{
  "encoder_mlp_ratio": 3,
  "encoder_inner_norm": false,
  "encoder_positions": "learned",
  "text_encoder_norm_position": "pre",
  "text_encoder_head_dim": 48,
  "text_encoder_fused_qkv": false,
  "text_encoder_positions": "rope",
  "init": "kaiming_normal",
  "optimizer": "soap",
  "lr": 0.0038,
  "eps": 1e-08,
  "precondition_frequency": 20,
  "batch_size": 128
}
Rows from block 8 of the text encoder of a small contrastive image-text model, named by matrix and row number. Rows with one number belong to one neuron. Each number is 128 + 24 x the weight over its row's rms, rounded and kept within 0 to 255. All counts start at 0.
After each neuron's rows are labels from the 100 texts, of 14976, where the neuron reaches its highest value: "fires on" is the input token at the peak. Only what is clearly more common there than usual is listed. The data: photos with spoken descriptions (Open Images, Localized Narratives). In brackets: how many of the 100.
# fc1: MLP up (text_encoder.blocks.8.mlp.fc1.weight, 512x128), inputs 0-127
# fc2: MLP down (text_encoder.blocks.8.mlp.fc2.weight, 128x512, transposed), outputs 0-127

fc1.79 [114 172 113 108 191 153 163 130 132 130 136 137 130 139 150 115 106 128 155  56 106 117  91  98 136 149 140 109 134 120 109 127 107 118  91  86 145 148 148 102 162 127  88 108 116 154 125 138 122 152 147 186 116 105  65 154 105 140 139 152 130 135 143 123 149  66 112 113 159 126 173 138 173 136 107 101 118 124 171 127 122 107  87  99 116 159 131 142 148 146 101 124 144 117 126 108 140 163 125 146 123 130 137 131  86 108 121 114 127 144 157 118 103 183  85 127 104 126 145 106 134 148 142 119 131 123 131 130]
fc2.79 [138 105  95 177  92 143 131 145 107  95 143 132 111 158 168 137 165 118 130 138 114 114  97 133 133 121  58 134 127 151 147  91 109 124 101 119 128 111  74 123 170  92 105 123 120 120 137 137 122 127 163 144 155 118 141 113  98 153 125 158 166 129  93  97 128  82 173 131 130  85  97 143 140 134 128 123 103 135 103 106 121 107 122 124 112 115 135 142 169  83 138 105 135 107 138 127 148 138 138 154 120 137 114 126 182 136 123 150 160  78 157 150 120  70 115 130 121  97 102 119  95 101  94 136 129 154  88 124]
fires on: "the" (16); "<end>" (14); "see" (13); "." (13)

fc1.29 [110 117 108 137 140 123 148 169 117 116 153 146 111 103 178 130 146 172 109 135  72 150 120 121 130 125 140 163 123 151 129  96 124 108 136 121 165 127 128 119 130 113  86 124 151  81 132 144  89 140 136 126 155  99 133 159 170 116 124 103 125 126 139 146 105 117 139 121  88 143 121 146 116  94  98 101 142 117 115 143 130  77 114 102 101 110 163 137 117  87  96 141 123 116 115 131  77 149 166 138 131 158 159 180 165 113 151 188 149  97 149  93 143 123 146 140  82 128  96 130 113 119 140 177 103 126 158 145]
fc2.29 [119 125 142 109  81 171 108  61 130 113 119 116  92 131  93 139 129 123 127 152 135 174 143 125 155 100  96 112  69 182 135 164 147 165 116 113 103 166 148 162 132 156 141 108 114 113 152 109 133 146 123 148  98 139 151 120 130 116 158 151 117  83  84 132 172 154 123 154 128 109 148 102 126 111 120 133 117 106 140 151 151 122 141 132 114 141 101 125 137 105 109 140 111 110 141 183 179 119 141 132 121 140 101 115 160 141 140 151 116 140 111 123 137 119 139 135 123 167  92  91 151 171  79 114 105 121 147 158]
fires on: "image" (61); "picture" (39)

fc1.230 [147  92 131 142 160 139 150 132  93 112 138 108  89  96 168 172 130 171 111 123 143 138 109 146  92 167 151 105 163  98 122 160 116 130 131 136 132 122 135 115 166 159 115 127 144  83 132 125 105  42 107  89 148 155 122 152  92 101 108 105 133 132 158 139 154 134 138 145 130 139 154 107  95 153 135 100 104 117 151 127 105 136 127  67 134 110 137 122 142 156 118 158 130 119 145 125  77 138 148 150 145 138 118 117 134 104 131  65  94 120 134 146 104 103 170 125 154 143 129  96 142 112 110 113 114 153 147 128]
fc2.230 [131 185 109 105 140 112 129 131 155  78 132 124 121 126 121 100 113  87 169 114 121 118 116  84 128 135 108 117  86 120 164  97  62 141  95 146 110 136 152 133  79 161 126 125 147 107 132 137 120  94 164 124 139 133  95 114 134 118 104 135 106 121  85 167 169 113 116 149 115 158 135 109 129  99 107 151 206 135 165 115 137 116  88 128 116 102 178 116 146 130  96 119 103 109 144 157 145 101 114 120 154 145 124 141 147 170  89 126 111 113 151 109 148 102 139 135 124 158 123 135 111 141 119 147  90 118 118 120]
fires on: "the" (24); "see" (13); "objects" (7)

fc1.383 [ 88 121 139 124 195 104 114 141 113 110 174 128 141 121 171 127 107 135 114 147 127 107 127 170 157 156 101 144 144 160  97 133 115 142 133 105 139  86 130 113  99 179 136 125 134 131  86 160 156  79 114 135 129 149 171 106 139 114 105 159 140 136 129 126  87 140 153 141 107 111 146 142 177 118 100 175 140 156 116 118 147 205 119 134 120 124 158 174 104 165  91 164 136 113 177 128 104 125 129 126 146 134 151 108 153 141 139 131 141 135 121 129 122 122 116  69 126 130 154 141 128 114 103 113 128 124 125 127]
fc2.383 [139 151 145 170 135 148 162 153 117 100  97 150  93 136 130 128 137 121 174  66 151 117 120  89 139 130 141 115 118 140 131 129 124 125  76 102 129 133 157 163 158 125 140 112  84 111 154 105  65 155 163 105 136 112 128  93 114  99 111 171 140 159 127 137 108 144 125 110 139 108 139 151 181  73  99 145 121 142 135  92  93 121 104 132 117 157 168 101 106 115 114  72 153 119 105 120 121 182 138 127 119  92 160 147  94 139 146 119 142 122 134 124 134 127 122 119 155 139  93 119 107 123 146 120 101 123 147 114]
fires on: "the" (31); "see" (16); "." (14)

fc1.460 [135  92 130  98 161 153 127 147 100 124 151 152 159 148 144 148 139 121  87 112  93 143 123 140 160 146  91 176  95 164 154 134 179 106 117 121 109 108 147 118 106 113  94 137  75 148  90 140 139 147 117 141  77 170  98 114 122 185 143 136 135 131 111 132 192 139 110  99  99 150 122 156 118 129 127 134  82 129 148 131 114 143 103 135 138 100 120 134 120 107 122 172 170 130 122  90  97 114 122 116 117 123 113 101 115  96 142 131 129 132 150 119 111 125 163 150 140 141 162 126 128 116  93 128 136 150 141  62]
fc2.460 [104 160 141 106 148 138  93 108 112 166  88 126 166 140 165 101 116 152 145 151  72 134 128 139 117 149 140  99 100 105 134 110 148 125 108  85 168 146 127 121 159 114 116 125 125 129 179 152 136 160 140 163  88 141 117 138  77 110 149  86  98 149  92 141 136 157  88 124 106 143 141 148 126 161 138 145 117 129 123 154 120  75 195 127 109 132 118 139  91 114 119 124 123 134  96 121 125 143  98 103 131 120 135 126 172 118  93 138 123 114  99 101 123 133 143 158 108 169 116 151 121 117  83 130 111 123 106  84]
fires on: "the" (19); "lights" (15); "see" (10); "top" (8)

fc1.473 [104 110 130 140 147 147 117 121 141 119 135 140 126 190 133  84 122  88 109 120 141 153 150 109 164 162 116 132 129 170 152 115 159 143  94 164 108 174 130 147  94 153 114 131 101 169 160 167  99 107 142 126 175 127 104 133 160 131 128 100 120 108 124 100 144 118 133 147 122 133 140 103 106 122 161 140 123 104 137  99 149 167 121 171  96 129 160 136 128 138 127 117 105 113 122 176 121 119 162 122  92 113  97  99 152 110 143 154  97 146 136 208 178 131 112 127 138  90 110 112 108 115 110 143  92 139 131 142]
fc2.473 [132 137 140  88 128 121  90 172 101 119 128 121 120 103 148 152 129 128 162 136 158 110 137 116  79 147 128 105 191  97 135 138 124 106 112 111  63 152 113  91 137 127 143 150 173 144 114  88 141 129 131  94 156 104 135 142 117  79 119 134  97 119 164 184 120 155  88 127 133 145 159 143 159 141 121 134  86 155 144 123 103 137 176 128 162 138 114 147 137 113 133 153  80 165 101 127  99 105  79 161 136 115 169 149 138 133 134 120 134 126 125 152 107 111 150 145 117 136 143 132 162 169 129 131 122 100 129 134]
fires on: "the" (28); "grass" (9)

fc1.265 [174 110 111 144 143 139 104 123 109 161 132 155 141 104  97  88 117 114 165  69  59 137 151 133 146 115 123 139 141  77 114 105 153 132 119 125 126 171 157 114 164 114 130 153  97  95 130 103 128 126 128 117 119 125 105 140 137 152 124 154 126 156 120 103 150 169 146 137 108 162 147 106 138 138 134 151 112 114 165 132 167 116 135 140 114 137 134 134 150 135 117  98  84 143 146 172 109 146 142 147 150 168 110 111 114 100 183 116 128 107 145 158 194  88 126 150 140 186 142 142 126 126 167 110 134 132 131 129]
fc2.265 [104 147 104 156 110 129 130 108 153 117 135 188 126 143 166 130 156 151 106  98 136 116 119 119 109 137 158 100  89 193 139 130 105 121 146 112 114  88 149 152 118 139 101 106 165 153  84 131 128 127 114 121 121 161 117 154 116 102 137 151 168 133 153  76 136 127 164 126 134 139 122 134  96 102 100 170 126 122 122 130 185 137 173 132 110 109 137 124 159 119 170 143 102 104 150 156 137 164 121 105 131 140 164 126 110 170 131 162 160 168 138 133 134 154 161 112 135  88 144 137 102 126 126 160 156  89 112 133]
fires on: "the" (24); "color" (18); "table" (12)

fc1.213 [114 120 149  96 121 113 139 180 135 138 127 118 135 126 127 128 131  98 142 147 136 115 169 115  92 134  68 101 105 153 105 102 171 111 123 127 105 104 148 100 140 140 129 141 115 123 115  83  92 108 120 122 149 138  77  67 130 120 159  86 179 113 138 150  99 150 128 132 119 130 108 114  96 131 140 124  93 109 105 120 109 110 160  93  81 136 112 100 105 109 151 171 134 117 156 151 101 138 129 109 115 155  99 117 133 128 140 130 168 106 153 128 133 103 158 100  65 120 120 123  92 130 121  71 137 106 142 151]
fc2.213 [ 84 144 147 166 174 183 131  90 137 138 120 149 110 121 103 164 148 134 173 109 102 148 127 119 146 133 170 154 124 109  74 132 120 129 183 114 195 125 144 152 116  99 128 162 131 145 121 185 119 112  92 119 150  93 165 144 116 149 109 162  91 111 160 132  98 169 131 119  93 119 105 121 143 110 131 132 155 160 123 151  88 160 123 136 148 150 154 106 126 133  94 116 122 141 141 115 117 147 125 133 148 109 137 141 122 110 118 117 132 106 123 110 112 164 115 170 160 110 150 130 170 117 133 142 112 137  99 120]
fires on: "mic" (41); "microphone" (19); "road" (12)

fc1.151 [115  92 158 143 127 147 128 173 130 147 168 146 140 134 137 133 185 123 138 122 122 115 103 132 122 121 184 124 161 127 126 119 107 155 141  94 117 146 127 107 130 133 142 150  96 135 161 132 143 154 104 141 120 117 114 142 103 144 139 101 135 158 108 164 104 101 125 119 116 116 118 112 126 166 133 110 124 143 120 146 128 144 115  68  95 125 141 149  69 116 193 137 167 175 178 178 137 115 109 130  70 127 158  91 121 103 140 141 146  95 127 117  93 122 140 150 119 121  79 126  92 157 149 120 111 113 104 100]
fc2.151 [122 134 128 106 118 118  98 119 134 102  99 111 124 126 114 128  93  96 156 135 138  69 145  88 152 126 115 110 134 118 116 151 146  82 163 119 149 151 147 119 105 100 129 168 111 124  91 112 120 170 187 133 152 111  87 140 153 145 129 126 129 179 151 163  82 136 146 164 149 126 182 119 166 170 102 113 146 130 110 123 133 131 121  98 150  91 146 146 141 161 133 150 151 147 124 130 157 149 110  88 132 138 109 140 141  96 148 130 106 166 137 115 129 142 149  86 118 134 132 165 175 146  93 167 129 158 150 141]
fires on: "mic" (23); "mike" (17); "in" (10)

fc1.23 [123 128 132  94 125 116 126 102 166 123 124  99 118 167 128 142  89 163 102 104 121 172 159 133  70 128 172 141 162 123 152 137 162 150 148 161 139 145 134 107 113 114 136 120 127 133 112 168 140 104 119 139 126 148 129 107 123 154 133 148 120 104 156 140 137 153 145 180 158 104 133 106 107 164 131 132 149 121 139 193 131 149 127 162 123 149 104 124 152 147 162 117 121  97 129 119  83 112 122  87 148 141 135  65 132 119  88 131 195 122 128 138 174 133 127  99 115 124 132 111 120 120 134  99 136 109 189 112]
fc2.23 [102 111 125 142 111 134 101 187 134 125 148 150  98 171  99 164 101 161  93 145 136 129  95 149 135  98 142 120  99 113 118 125 149 105 115 119 132 127 147 150 128 160 150 150 103 138  93 158 148 120  88  98 146 147 100 124 125 131 140 132 125 126 132  90 144 166  95 115 129 134 121 160 177 120 118 117 149  81 112 134 114 102 138 128 121 104 114 111 127 146 152 118 173 133 123  98 178 150  76 125 166 126 139 102 121 149  80 143 136 155 111 101  88 159 107 143  56 124 136 168 119 151 115 126 113 135 137 174]
fires on: "many" (22); "group" (12); "people" (8); "are" (7)

fc1.502 [168 160 154 146 128 155 141 116  83 131 156 166 148  71 119  92 200 125  81 114 122 139 115 162 123 177 144 107 149 114 163 105 131 135 105 112 135 104 147 140 123 140 108  91 124  99 126 122 127 101 144 125 132 120 114 120 130 150 103 134 131 117 137 170 104 101 137  90 129 135 111 141 156 131  82 123 141 120 127 137 118  95 136 124  96 128 118 146 140 157 100 128 135 117 116 134  86 102 108 155  87 108  93  82 104 127 104  91 165 106 128 112 112 123 143 130 157 115 109  89  68 128 132  77 112 105 110 141]
fc2.502 [155 142  96 114 119 134 113 152  78 113 114 130 144 148 116 147  80  96 167 168 124 113 131 123 138 131  99 123 114 107 132 122 123 140 171 118 118 107 124 135 103 148 124 140 126 124 105 120 140 122 129 109 142  92 101 122 177 112 132  94 145  60 103 110 133  97 113 192 119 136 114 110  54 148 171  98 171 162 104 128 141 159 110 119 139 144 111 107 113 127 137  90 126 144 156 124 130 127 151  75 110 131 101 172 112 127  96 125  96 129 145 143 191 111 108 124 127 116 100 145 133 121  89 132 149 131 152 133]
fires on: "the" (18); "many" (12); "group" (8)

fc1.424 [162 113  96 184 116 126  93 170 143  97 139 105  98 140 115 181 156 116 154 128 101 114 178 120 113 131 145 153 112 136 138 166 119 158 119 143 144 117 158 143 153  84 151  98 164 174 138 138 132 130 133 170 146 126 108 108 128 157 124 101 106 166 127 152 160 138 144 108  71 130 128 124 124 142 129  70 158 124 102  96  86 165  98 162 135 104 128 149 139 137 110 119 105 116 116 127  99 129 106 113 145 143 129 126 135 129 147 115  96 112 163  89 123 129 150 139  84  99 127 129  93 164 164 104 116 130 138 119]
fc2.424 [100 157 154  74 109 144 149 144 157 170 124 100 146 121 130 140 121 151  78  81 120 165 148  80 174 135 116 131 172 153 132  89 137 126 112 156 108 171 116 137 102  74 103 135 109  80 150 159 109 106 102  78 140 126 121 116 141 140 123 135 120 125 110 134 134 162 144 146 161 141 114 139 109 141 129 153  98 111 137 139 109 111  90 129  82 156 145  84 125 123 103  92 118 154 152 145 116 155 132 160 134 112 147 113 106 169  92  89 136 122 128 128 165 134 113 114 120 106 117 165 105 119 127 123 120 109 133  99]
fires on: "image" (34); "picture" (24); "we" (7)