A small contrastive image-text model, trained from scratch: encoder layers 10.
Rows from block 6 of the image encoder of a small contrastive image-text model, named by matrix and row number. Rows with one number belong to one neuron. Each number is 50 + 12 x the weight over its row's rms, rounded and kept within 0 to 99. All counts start at 0. After the name is the row's rms in percent of the matrix's.
After each neuron's rows are labels from the 100 images, of 14976, where the neuron reaches its highest value: "top examples" is what is common among them. Only what is clearly more common there than usual is listed. The data: photos with spoken descriptions (Open Images, Localized Narratives). In brackets: how many of the 100, against the usual share in percent.
# fc1: MLP up (encoder.blocks.6.mlp.fc1.weight, 480x160), inputs 0-53
# fc2: MLP down (encoder.blocks.6.mlp.fc2.weight, 160x480, transposed), outputs 0-53

fc1.467 099:35 32 45 55 43 38 47 54 39 42 50 67 80 60 58 65 58 33 44 36 45 64 38 42 49 66 59 26 75 65 51 50 49 40 51 59 46 64 61 22 52 45 56 31 47 47 63 49 38 36 54 67 42 43
fc2.467 113:63 37 37 58 45 44 72 23 39 55 65 33 56 63 34 50 46 53 49 57 44 62 43 77 32 64 42 12 73 45 55 59 45 57 55 48 54 49 51 55 44 62 59 53 44 35 52 31 48 27 74 19 51 32
top examples: text has "sky" (81 vs 24.3); text has "trees" (73 vs 26.8); text has "buildings" (35 vs 10.9)

fc1.139 088:46 42 33 64 63 56 57 69 60 57 51 47 51 67 67 49 58 35 44 27 45 49 56 38 46 59 47 30 36 87 30 45 34 50 50 47 54 69 42 74 43 34 41 37 41 55 47 56 73 42 55 47 34 59
fc2.139 097:56 44 54 55 53 58 40 71 48 72 45 51 41 42 48 50 61 55 39 60 62 33 44 62 37 24 40 36 57 55 67 62 30 48 50 42 73 65 59 49 45 64 34 61 25 31 42 18 54 36 55 37 31 49
top examples: text has "trees" (85 vs 26.8); text has "sky" (65 vs 24.3); text has "grass" (35 vs 9.8)

fc1.43 100:48 35 60 49 56 48 39 49 50 70 10 45 45 53 51 47 35 60 45 51 57 45 64 66 57 50 42 53 36 46 40 50 60 47 40 46 78 38 49 53 53 69 59 43 49 28 80 49 60 21 66 38 48 59
fc2.43 101:43 44 52 46 57 48 58 63 49 54 47 59 69 56 38 36 48 33 44 40 43 38 39 47 47 60 63 59 53 55 70 58 70 49 56 45 20 57 34 39 35 51 28 66 57 60 70 63 50 32 25 71 43 31
top examples: text has "sky" (65 vs 24.3); text has "trees" (54 vs 26.8)

fc1.357 106:59 67 37 54 40 22 38 55 26 77 46 37 44 43 46 55 35 50 34 44 33 55 54 53 40 38 50 42 57 49 53 59 49 43 63 61 54 49 50 52 42 37 55 60 47 44 63 36 55 56 35 68 57 49
fc2.357 103:66 70 20 41 47 67 54 42 49 49 56 47 76 59 47 46 38 36 36 55 33 48 57 48 36 37 40 56 66 68 70 48 52 45 59 61 48 69 32 37 43 32 33 33 55 26 41 63 58 34 43 27 68 54
top examples: text has "sky" (52 vs 24.3); text has "color" (32 vs 13.1); text has "flowers" (27 vs 3.1)

fc1.151 077:54 43 72 51 29 35 51 39 44 60 37 68 72 21 42 63 55 59 48 48 52 59 20 44 27 42 62 53 42 68 36 67 46 53 46 52 49 32 60 51 44 59 65 61 59 28 37 46 58 45 62 59 40 62
fc2.151 082:46 49 63 44 55 31 46 43 59 43 37 46 40 55 27 60 49 73 82 56 60 73 66 42 42 38 47 49 43 48 51 46 39 44 56 45 45 67 50 57 32 58 42 50 46 78 63 48 59 36 60 38 56 29
top examples: text has "flowers" (25 vs 3.1)

fc1.164 079:53 49 50 50 48 78 39 38 70 58 47 50 55 31 60 47 68 51 62 48 58 56 53 59 50 40 49 61 24 48 51 53 52 62 67 62 40 61 59 60 58 53 45 59 55 61 41 35 32 63 36 83 47 33
fc2.164 075:37 26 32 29 43 41 46 64 32 59 61 76 74 56 65 53 51 55 34 57 40 40 45 24 54 40 77 36 47 50 37 67 41 42 51 46 43 47 15 53 29 51 69 33 48 57 37 52 72 68 50 48 41 75
top examples: text has "woman" (27 vs 9.3)

fc1.309 089:46 51 30 37 73 40 36 43 63 42 60 43 35 56 72 49 43 44 59 37 37 35 64 58 36 54 57 47 52 74 39 54 43 60 53 57 62 56 47 73 60 45 50 44 46 62 51 52 72 47 34 50 51 57
fc2.309 098:44 79 47 45 29 59 57 66 60 55 25 33 62 57 72 48 43 47 37 35 49 53 57 68 37 39 48 55 65 44 56 71 24 44 66 82 49 32 45 41 33 35 49 59 55 76 31 66 47 52 44 42 59 31
top examples: text has "flowers" (27 vs 3.1)

fc1.115 082:31 21 58 61 44 60 60 38 49 48 39 43 37 53 60 53 51 53 53 48 33 90 44 45 67 62 44 60 53 51 45 62 50 73 50 51 58 40 28 46 39 46 39 47 41 53 57 66 56 56 44 59 50 38
fc2.115 096:56 42 43 44 39 79 70 76 28 53 71 56 44 58 49 31 50 69 75 41 34 43 53 65 51 59 57 32 38 46 65 40 36 52 43 53 66 44 59 58 65 55 34 56 59 43 42 47 46 56 76 49 58 48
top examples: text has "black" (25 vs 9.9)

fc1.362 103:54 34 60 58 45 53 41 47 39 71 57 54 45 36 56 42 57 33 54 38 39 32 37 37 50 46 43 53 65 50 34 40 49 20 44 46 75 71 49 46 42 31 66 53 40 53 36 42 33 49 41 49 38 45
fc2.362 111:54 40 56 52 33 52 38 38 29 47 57 49 43 51 60 93 64 54 58 37 63 45 46 43 48 51 50 52 60 76 39 65 35 47 56 70 42 55 67 29 75 56 45 70 62 77 45 26 56 32 50 59 34 64
top examples: text has "trees" (86 vs 26.8); text has "sky" (84 vs 24.3); text has "grass" (35 vs 9.8); text has "plants" (33 vs 9.8)

fc1.182 101:41 68 42 37 61 42 49 42 50 35 58 70 61 34 35 49 44 68 40 51 59 31 64 65 39 54 52 44 47 58 44 51 49 48 59 57 51 55 29 48 56 22 49 50 32 75 39 52 36 40 34 59 54 51
fc2.182 110:62 75 44 39 60 52 13 66 43 47 60 70 51 37 29 58 44 39 56 43 54 27 64 54 52 47 40 65 57 53 65 76 38 50 39 43 38 41 50 54 41 32 54 51 65 51 37 53 70 42 50 32 33 64
top examples: text has "flowers" (45 vs 3.1); text has "color" (32 vs 13.1); text has "plants" (30 vs 9.8); text has "flower" (28 vs 2.1)

fc1.48 104:52 40 32 50 43 31 54 40 43 64 63 56 38 76 54 51 30 46 29 34 66 36 50 56 48 67 46 46 43 61 51 55 33 62 55 67 53 70 44 63 67 17 61 25 53 36 48 56 35 58 23 58 38 55
fc2.48 100:45 38 55 77 21 37 44 58 45 71 50 38 46 31 50 49 42 45 43 42 39 63 37 61 37 43 36 40 45 47 51 62 51 48 49 35 61 51 40 52 66 46 65 54 48 37 45 58 48 44 73 51 52 54
top examples: text has "trees" (73 vs 26.8); text has "sky" (72 vs 24.3); text has "plants" (28 vs 9.8)

fc1.204 088:42 77 55 58 70 45 32 63 48 56 49 40 60 42 56 43 51 34 54 58 65 60 35 42 43 63 30 38 48 34 27 37 57 42 49 48 54 52 60 42 28 43 32 68 34 48 46 33 57 51 23 38 34 38
fc2.204 088:78 66 44 58 62 60 49 36 51 44 52 50 30 39 36 40 34 39 52 61 61 68 30 53 59 56 60 43 63 71 59 72 43 38 59 40 79 49 42 47 56 41 46 39 69 66 39 63 44 30 46 43 54 49
top examples: text has "sky" (81 vs 24.3); text has "trees" (70 vs 26.8); text has "plants" (28 vs 9.8); text has "clouds" (26 vs 4.5)

fc1.130 116:46 44 66 36 38 62 56 45 56 60 40 65 40 38 50 39 42 44 19 29 61 34 49 43 54 43 39 65 51 29 57 63 57 54 32 53 71 45 33 76 45 63 57 34 72 46 43 62 68 60 62 52 69 45
fc2.130 119:39 49 43 38 53 59 43 56 58 33 43 61 37 67 55 40 41 45 47 44 55 46 59 47 75 46 57 42 67 39 55 41 44 54 27 51 69 36 68 42 59 53 41 53 49 58 55 89 58 57 22 41 24 54
top examples: text has "sky" (57 vs 24.3)

fc1.235 090:36 72 40 40 49 61 55 65 51 55 34 67 52 47 52 45 52 37 62 57 38 70 57 59 49 57 40 30 57 57 68 52 36 46 38 46 68 54 55 65 65 59 59 75 53 52 44 45 23 53 63 58 38 65
fc2.235 090:45 70 23 49 61 47 48 30 56 55 64 46 64 38 38 50 29 37 49 39 27 61 50 60 54 60 58 52 67 48 42 61 57 43 45 55 41 34 33 46 61 33 52 33 51 76 61 51 52 52 39 52 61 68
top examples: text has "sky" (87 vs 24.3); text has "trees" (63 vs 26.8); text has "buildings" (33 vs 10.9); text has "building" (27 vs 8.7)

fc1.121 100:51 52 41 61 35 48 32 34 65 70 29 50 38 62 44 46 43 66 40 39 36 47 36 52 63 35 62 19 66 65 55 49 44 38 60 66 43 37 45 54 42 56 50 55 55 76 54 63 35 34 33 33 45 33
fc2.121 100:37 61 60 32 42 43 54 53 42 58 53 54 21 45 72 64 51 52 39 62 35 37 60 42 45 39 69 44 61 39 34 39 84 57 46 50 34 57 53 40 35 29 59 39 71 40 50 47 33 46 44 69 72 49
top examples: text has "flowers" (26 vs 3.1)

fc1.161 099:41 29 38 62 50 40 41 44 55 33 53 16 43 41 27 66 27 47 54 49 40 59 51 54 44 52 45 57 46 58 49 53 64 49 76 59 53 67 28 65 63 45 49 39 38 32 43 41 47 38 67 43 66 53
fc2.161 092:53 53 77 31 41 44 50 52 35 58 64 50 54 50 62 38 73 54 49 28 75 60 48 62 55 43 42 66 50 36 47 69 67 51 51 48 49 41 42 40 51 41 61 71 44 42 40 73 37 52 49 55 34 35
top examples: text has "black" (25 vs 9.9)

fc1.88 085:34 69 41 32 50 31 70 30 71 63 46 66 63 56 46 65 49 26 57 60 57 55 75 65 72 44 45 65 73 47 57 27 54 48 53 37 56 51 52 42 68 40 56 52 59 34 48 52 64 29 62 55 66 48
fc2.88 086:53 54 40 68 59 46 52 50 43 65 48 43 44 60 60 49 58 65 49 48 42 38 37 43 38 71 63 49 58 58 60 38 33 56 55 53 36 54 41 45 54 38 31 47 32 63 58 63 47 41 48 59 49 77
top examples: text has "black" (33 vs 9.9); text has "white" (29 vs 11.9)

fc1.215 087:78 48 49 35 47 44 51 52 41 52 53 46 56 27 37 66 30 38 30 47 31 62 48 46 45 42 54 60 65 44 44 35 55 54 19 43 59 60 51 49 63 55 67 57 55 32 51 78 46 67 49 51 58 46
fc2.215 091:38 45 59 25 65 47 42 43 39 46 53 48 58 62 49 56 39 42 26 56 66 35 51 45 58 49 39 60 42 50 48 22 40 47 59 42 55 56 55 62 24 63 42 52 60 60 61 52 59 47 45 64 21 31
top examples: text has "black" (41 vs 9.9); text has "white" (37 vs 11.9)

fc1.234 096:60 34 65 49 62 60 45 52 58 55 29 58 52 50 50 37 52 35 56 52 63 62 39 55 69 52 57 62 45 54 64 41 47 47 49 27 45 59 74 66 55 53 35 48 48 53 55 53 65 45 54 68 39 66
fc2.234 095:65 63 43 45 47 67 62 48 31 33 42 62 60 58 35 61 16 55 42 35 40 48 52 56 41 50 44 51 68 77 32 52 47 57 41 60 63 38 34 55 27 21 55 37 53 57 61 46 38 43 59 35 67 69
top examples: text has "black" (34 vs 9.9); text has "white" (31 vs 11.9)

fc1.371 104:42 40 58 40 49 71 69 53 79 45 69 37 54 55 48 54 68 51 36 35 58 59 70 53 64 58 70 34 62 37 70 66 30 41 58 36 39 54 47 56 06 59 61 50 64 52 32 63 26 52 58 51 59 37
fc2.371 120:43 61 37 63 50 58 45 57 73 49 44 51 42 69 48 65 44 43 77 66 41 66 57 54 45 43 69 44 29 47 42 49 68 38 60 57 65 54 60 54 60 47 53 42 62 46 42 46 51 40 36 57 38 53
top examples: text has "woman" (36 vs 9.3); text has "holding" (36 vs 16.7); text has "wearing" (30 vs 12.6)

fc1.274 098:32 64 69 47 64 36 59 56 64 41 51 61 35 51 52 57 57 55 51 23 39 48 60 44 48 51 52 47 68 53 78 52 57 55 43 61 80 52 46 51 53 64 58 45 46 54 57 62 78 29 60 50 26 58
fc2.274 094:85 36 60 31 60 65 46 41 36 66 32 53 46 44 51 24 48 47 59 21 44 53 41 72 48 46 41 54 43 38 28 52 48 49 51 48 47 45 55 38 43 33 46 40 43 47 22 58 46 50 53 53 46 48
top examples: text has "black" (35 vs 9.9)

fc1.230 086:49 68 76 50 57 46 65 59 47 43 53 44 57 50 41 40 47 23 26 45 55 53 87 61 55 34 63 62 39 20 54 40 56 53 43 43 50 66 40 54 32 52 37 49 49 62 29 38 38 51 21 34 56 44
fc2.230 090:31 48 55 48 39 46 74 38 55 51 50 57 34 69 46 40 33 45 69 57 40 58 67 56 70 63 57 55 49 56 58 55 44 29 40 36 57 56 49 47 58 48 63 52 40 48 42 53 39 56 44 42 68 57
top examples: text has "sky" (72 vs 24.3); text has "trees" (66 vs 26.8); text has "grass" (61 vs 9.8); text has "ground" (29 vs 7.6)

fc1.336 098:49 44 49 48 47 59 48 78 48 44 58 23 53 30 54 55 45 39 55 32 54 69 76 56 50 56 50 53 56 40 61 31 28 26 75 61 55 36 44 33 37 34 60 46 45 52 71 61 63 55 44 58 32 37
fc2.336 107:62 21 47 53 31 60 71 66 53 47 34 59 68 41 50 56 57 59 56 72 40 54 55 37 63 46 31 53 42 61 42 59 40 56 53 48 36 64 32 61 69 39 50 60 42 52 54 54 63 58 34 69 75 48
top examples: text has "woman" (27 vs 9.3)

fc1.255 096:57 55 36 59 73 35 40 53 57 32 31 51 33 41 41 53 63 53 52 41 42 53 43 69 51 62 40 41 31 50 35 56 69 59 59 39 32 44 70 62 48 51 51 28 59 55 71 37 42 35 35 64 38 47
fc2.255 089:21 62 53 34 39 49 38 57 33 63 43 41 44 61 57 50 41 66 59 57 43 30 51 61 47 49 78 44 32 44 48 50 63 30 44 61 30 48 46 66 28 61 37 49 53 59 37 45 76 67 37 46 45 42
top examples: text has "flowers" (25 vs 3.1)

fc1.190 079:49 66 54 46 34 49 48 59 48 27 57 40 26 37 28 47 40 49 13 34 36 36 50 44 66 37 56 56 43 62 21 58 78 45 66 40 56 68 56 48 31 44 40 48 54 32 62 55 41 39 41 41 37 31
fc2.190 082:69 56 39 38 64 62 59 60 17 35 56 35 79 74 58 45 62 58 37 38 44 45 58 55 42 57 59 39 35 43 69 58 61 33 29 53 39 57 51 42 32 66 45 40 44 51 78 34 34 68 49 60 64 29
top examples: text has "black" (47 vs 9.9); text has "white" (45 vs 11.9)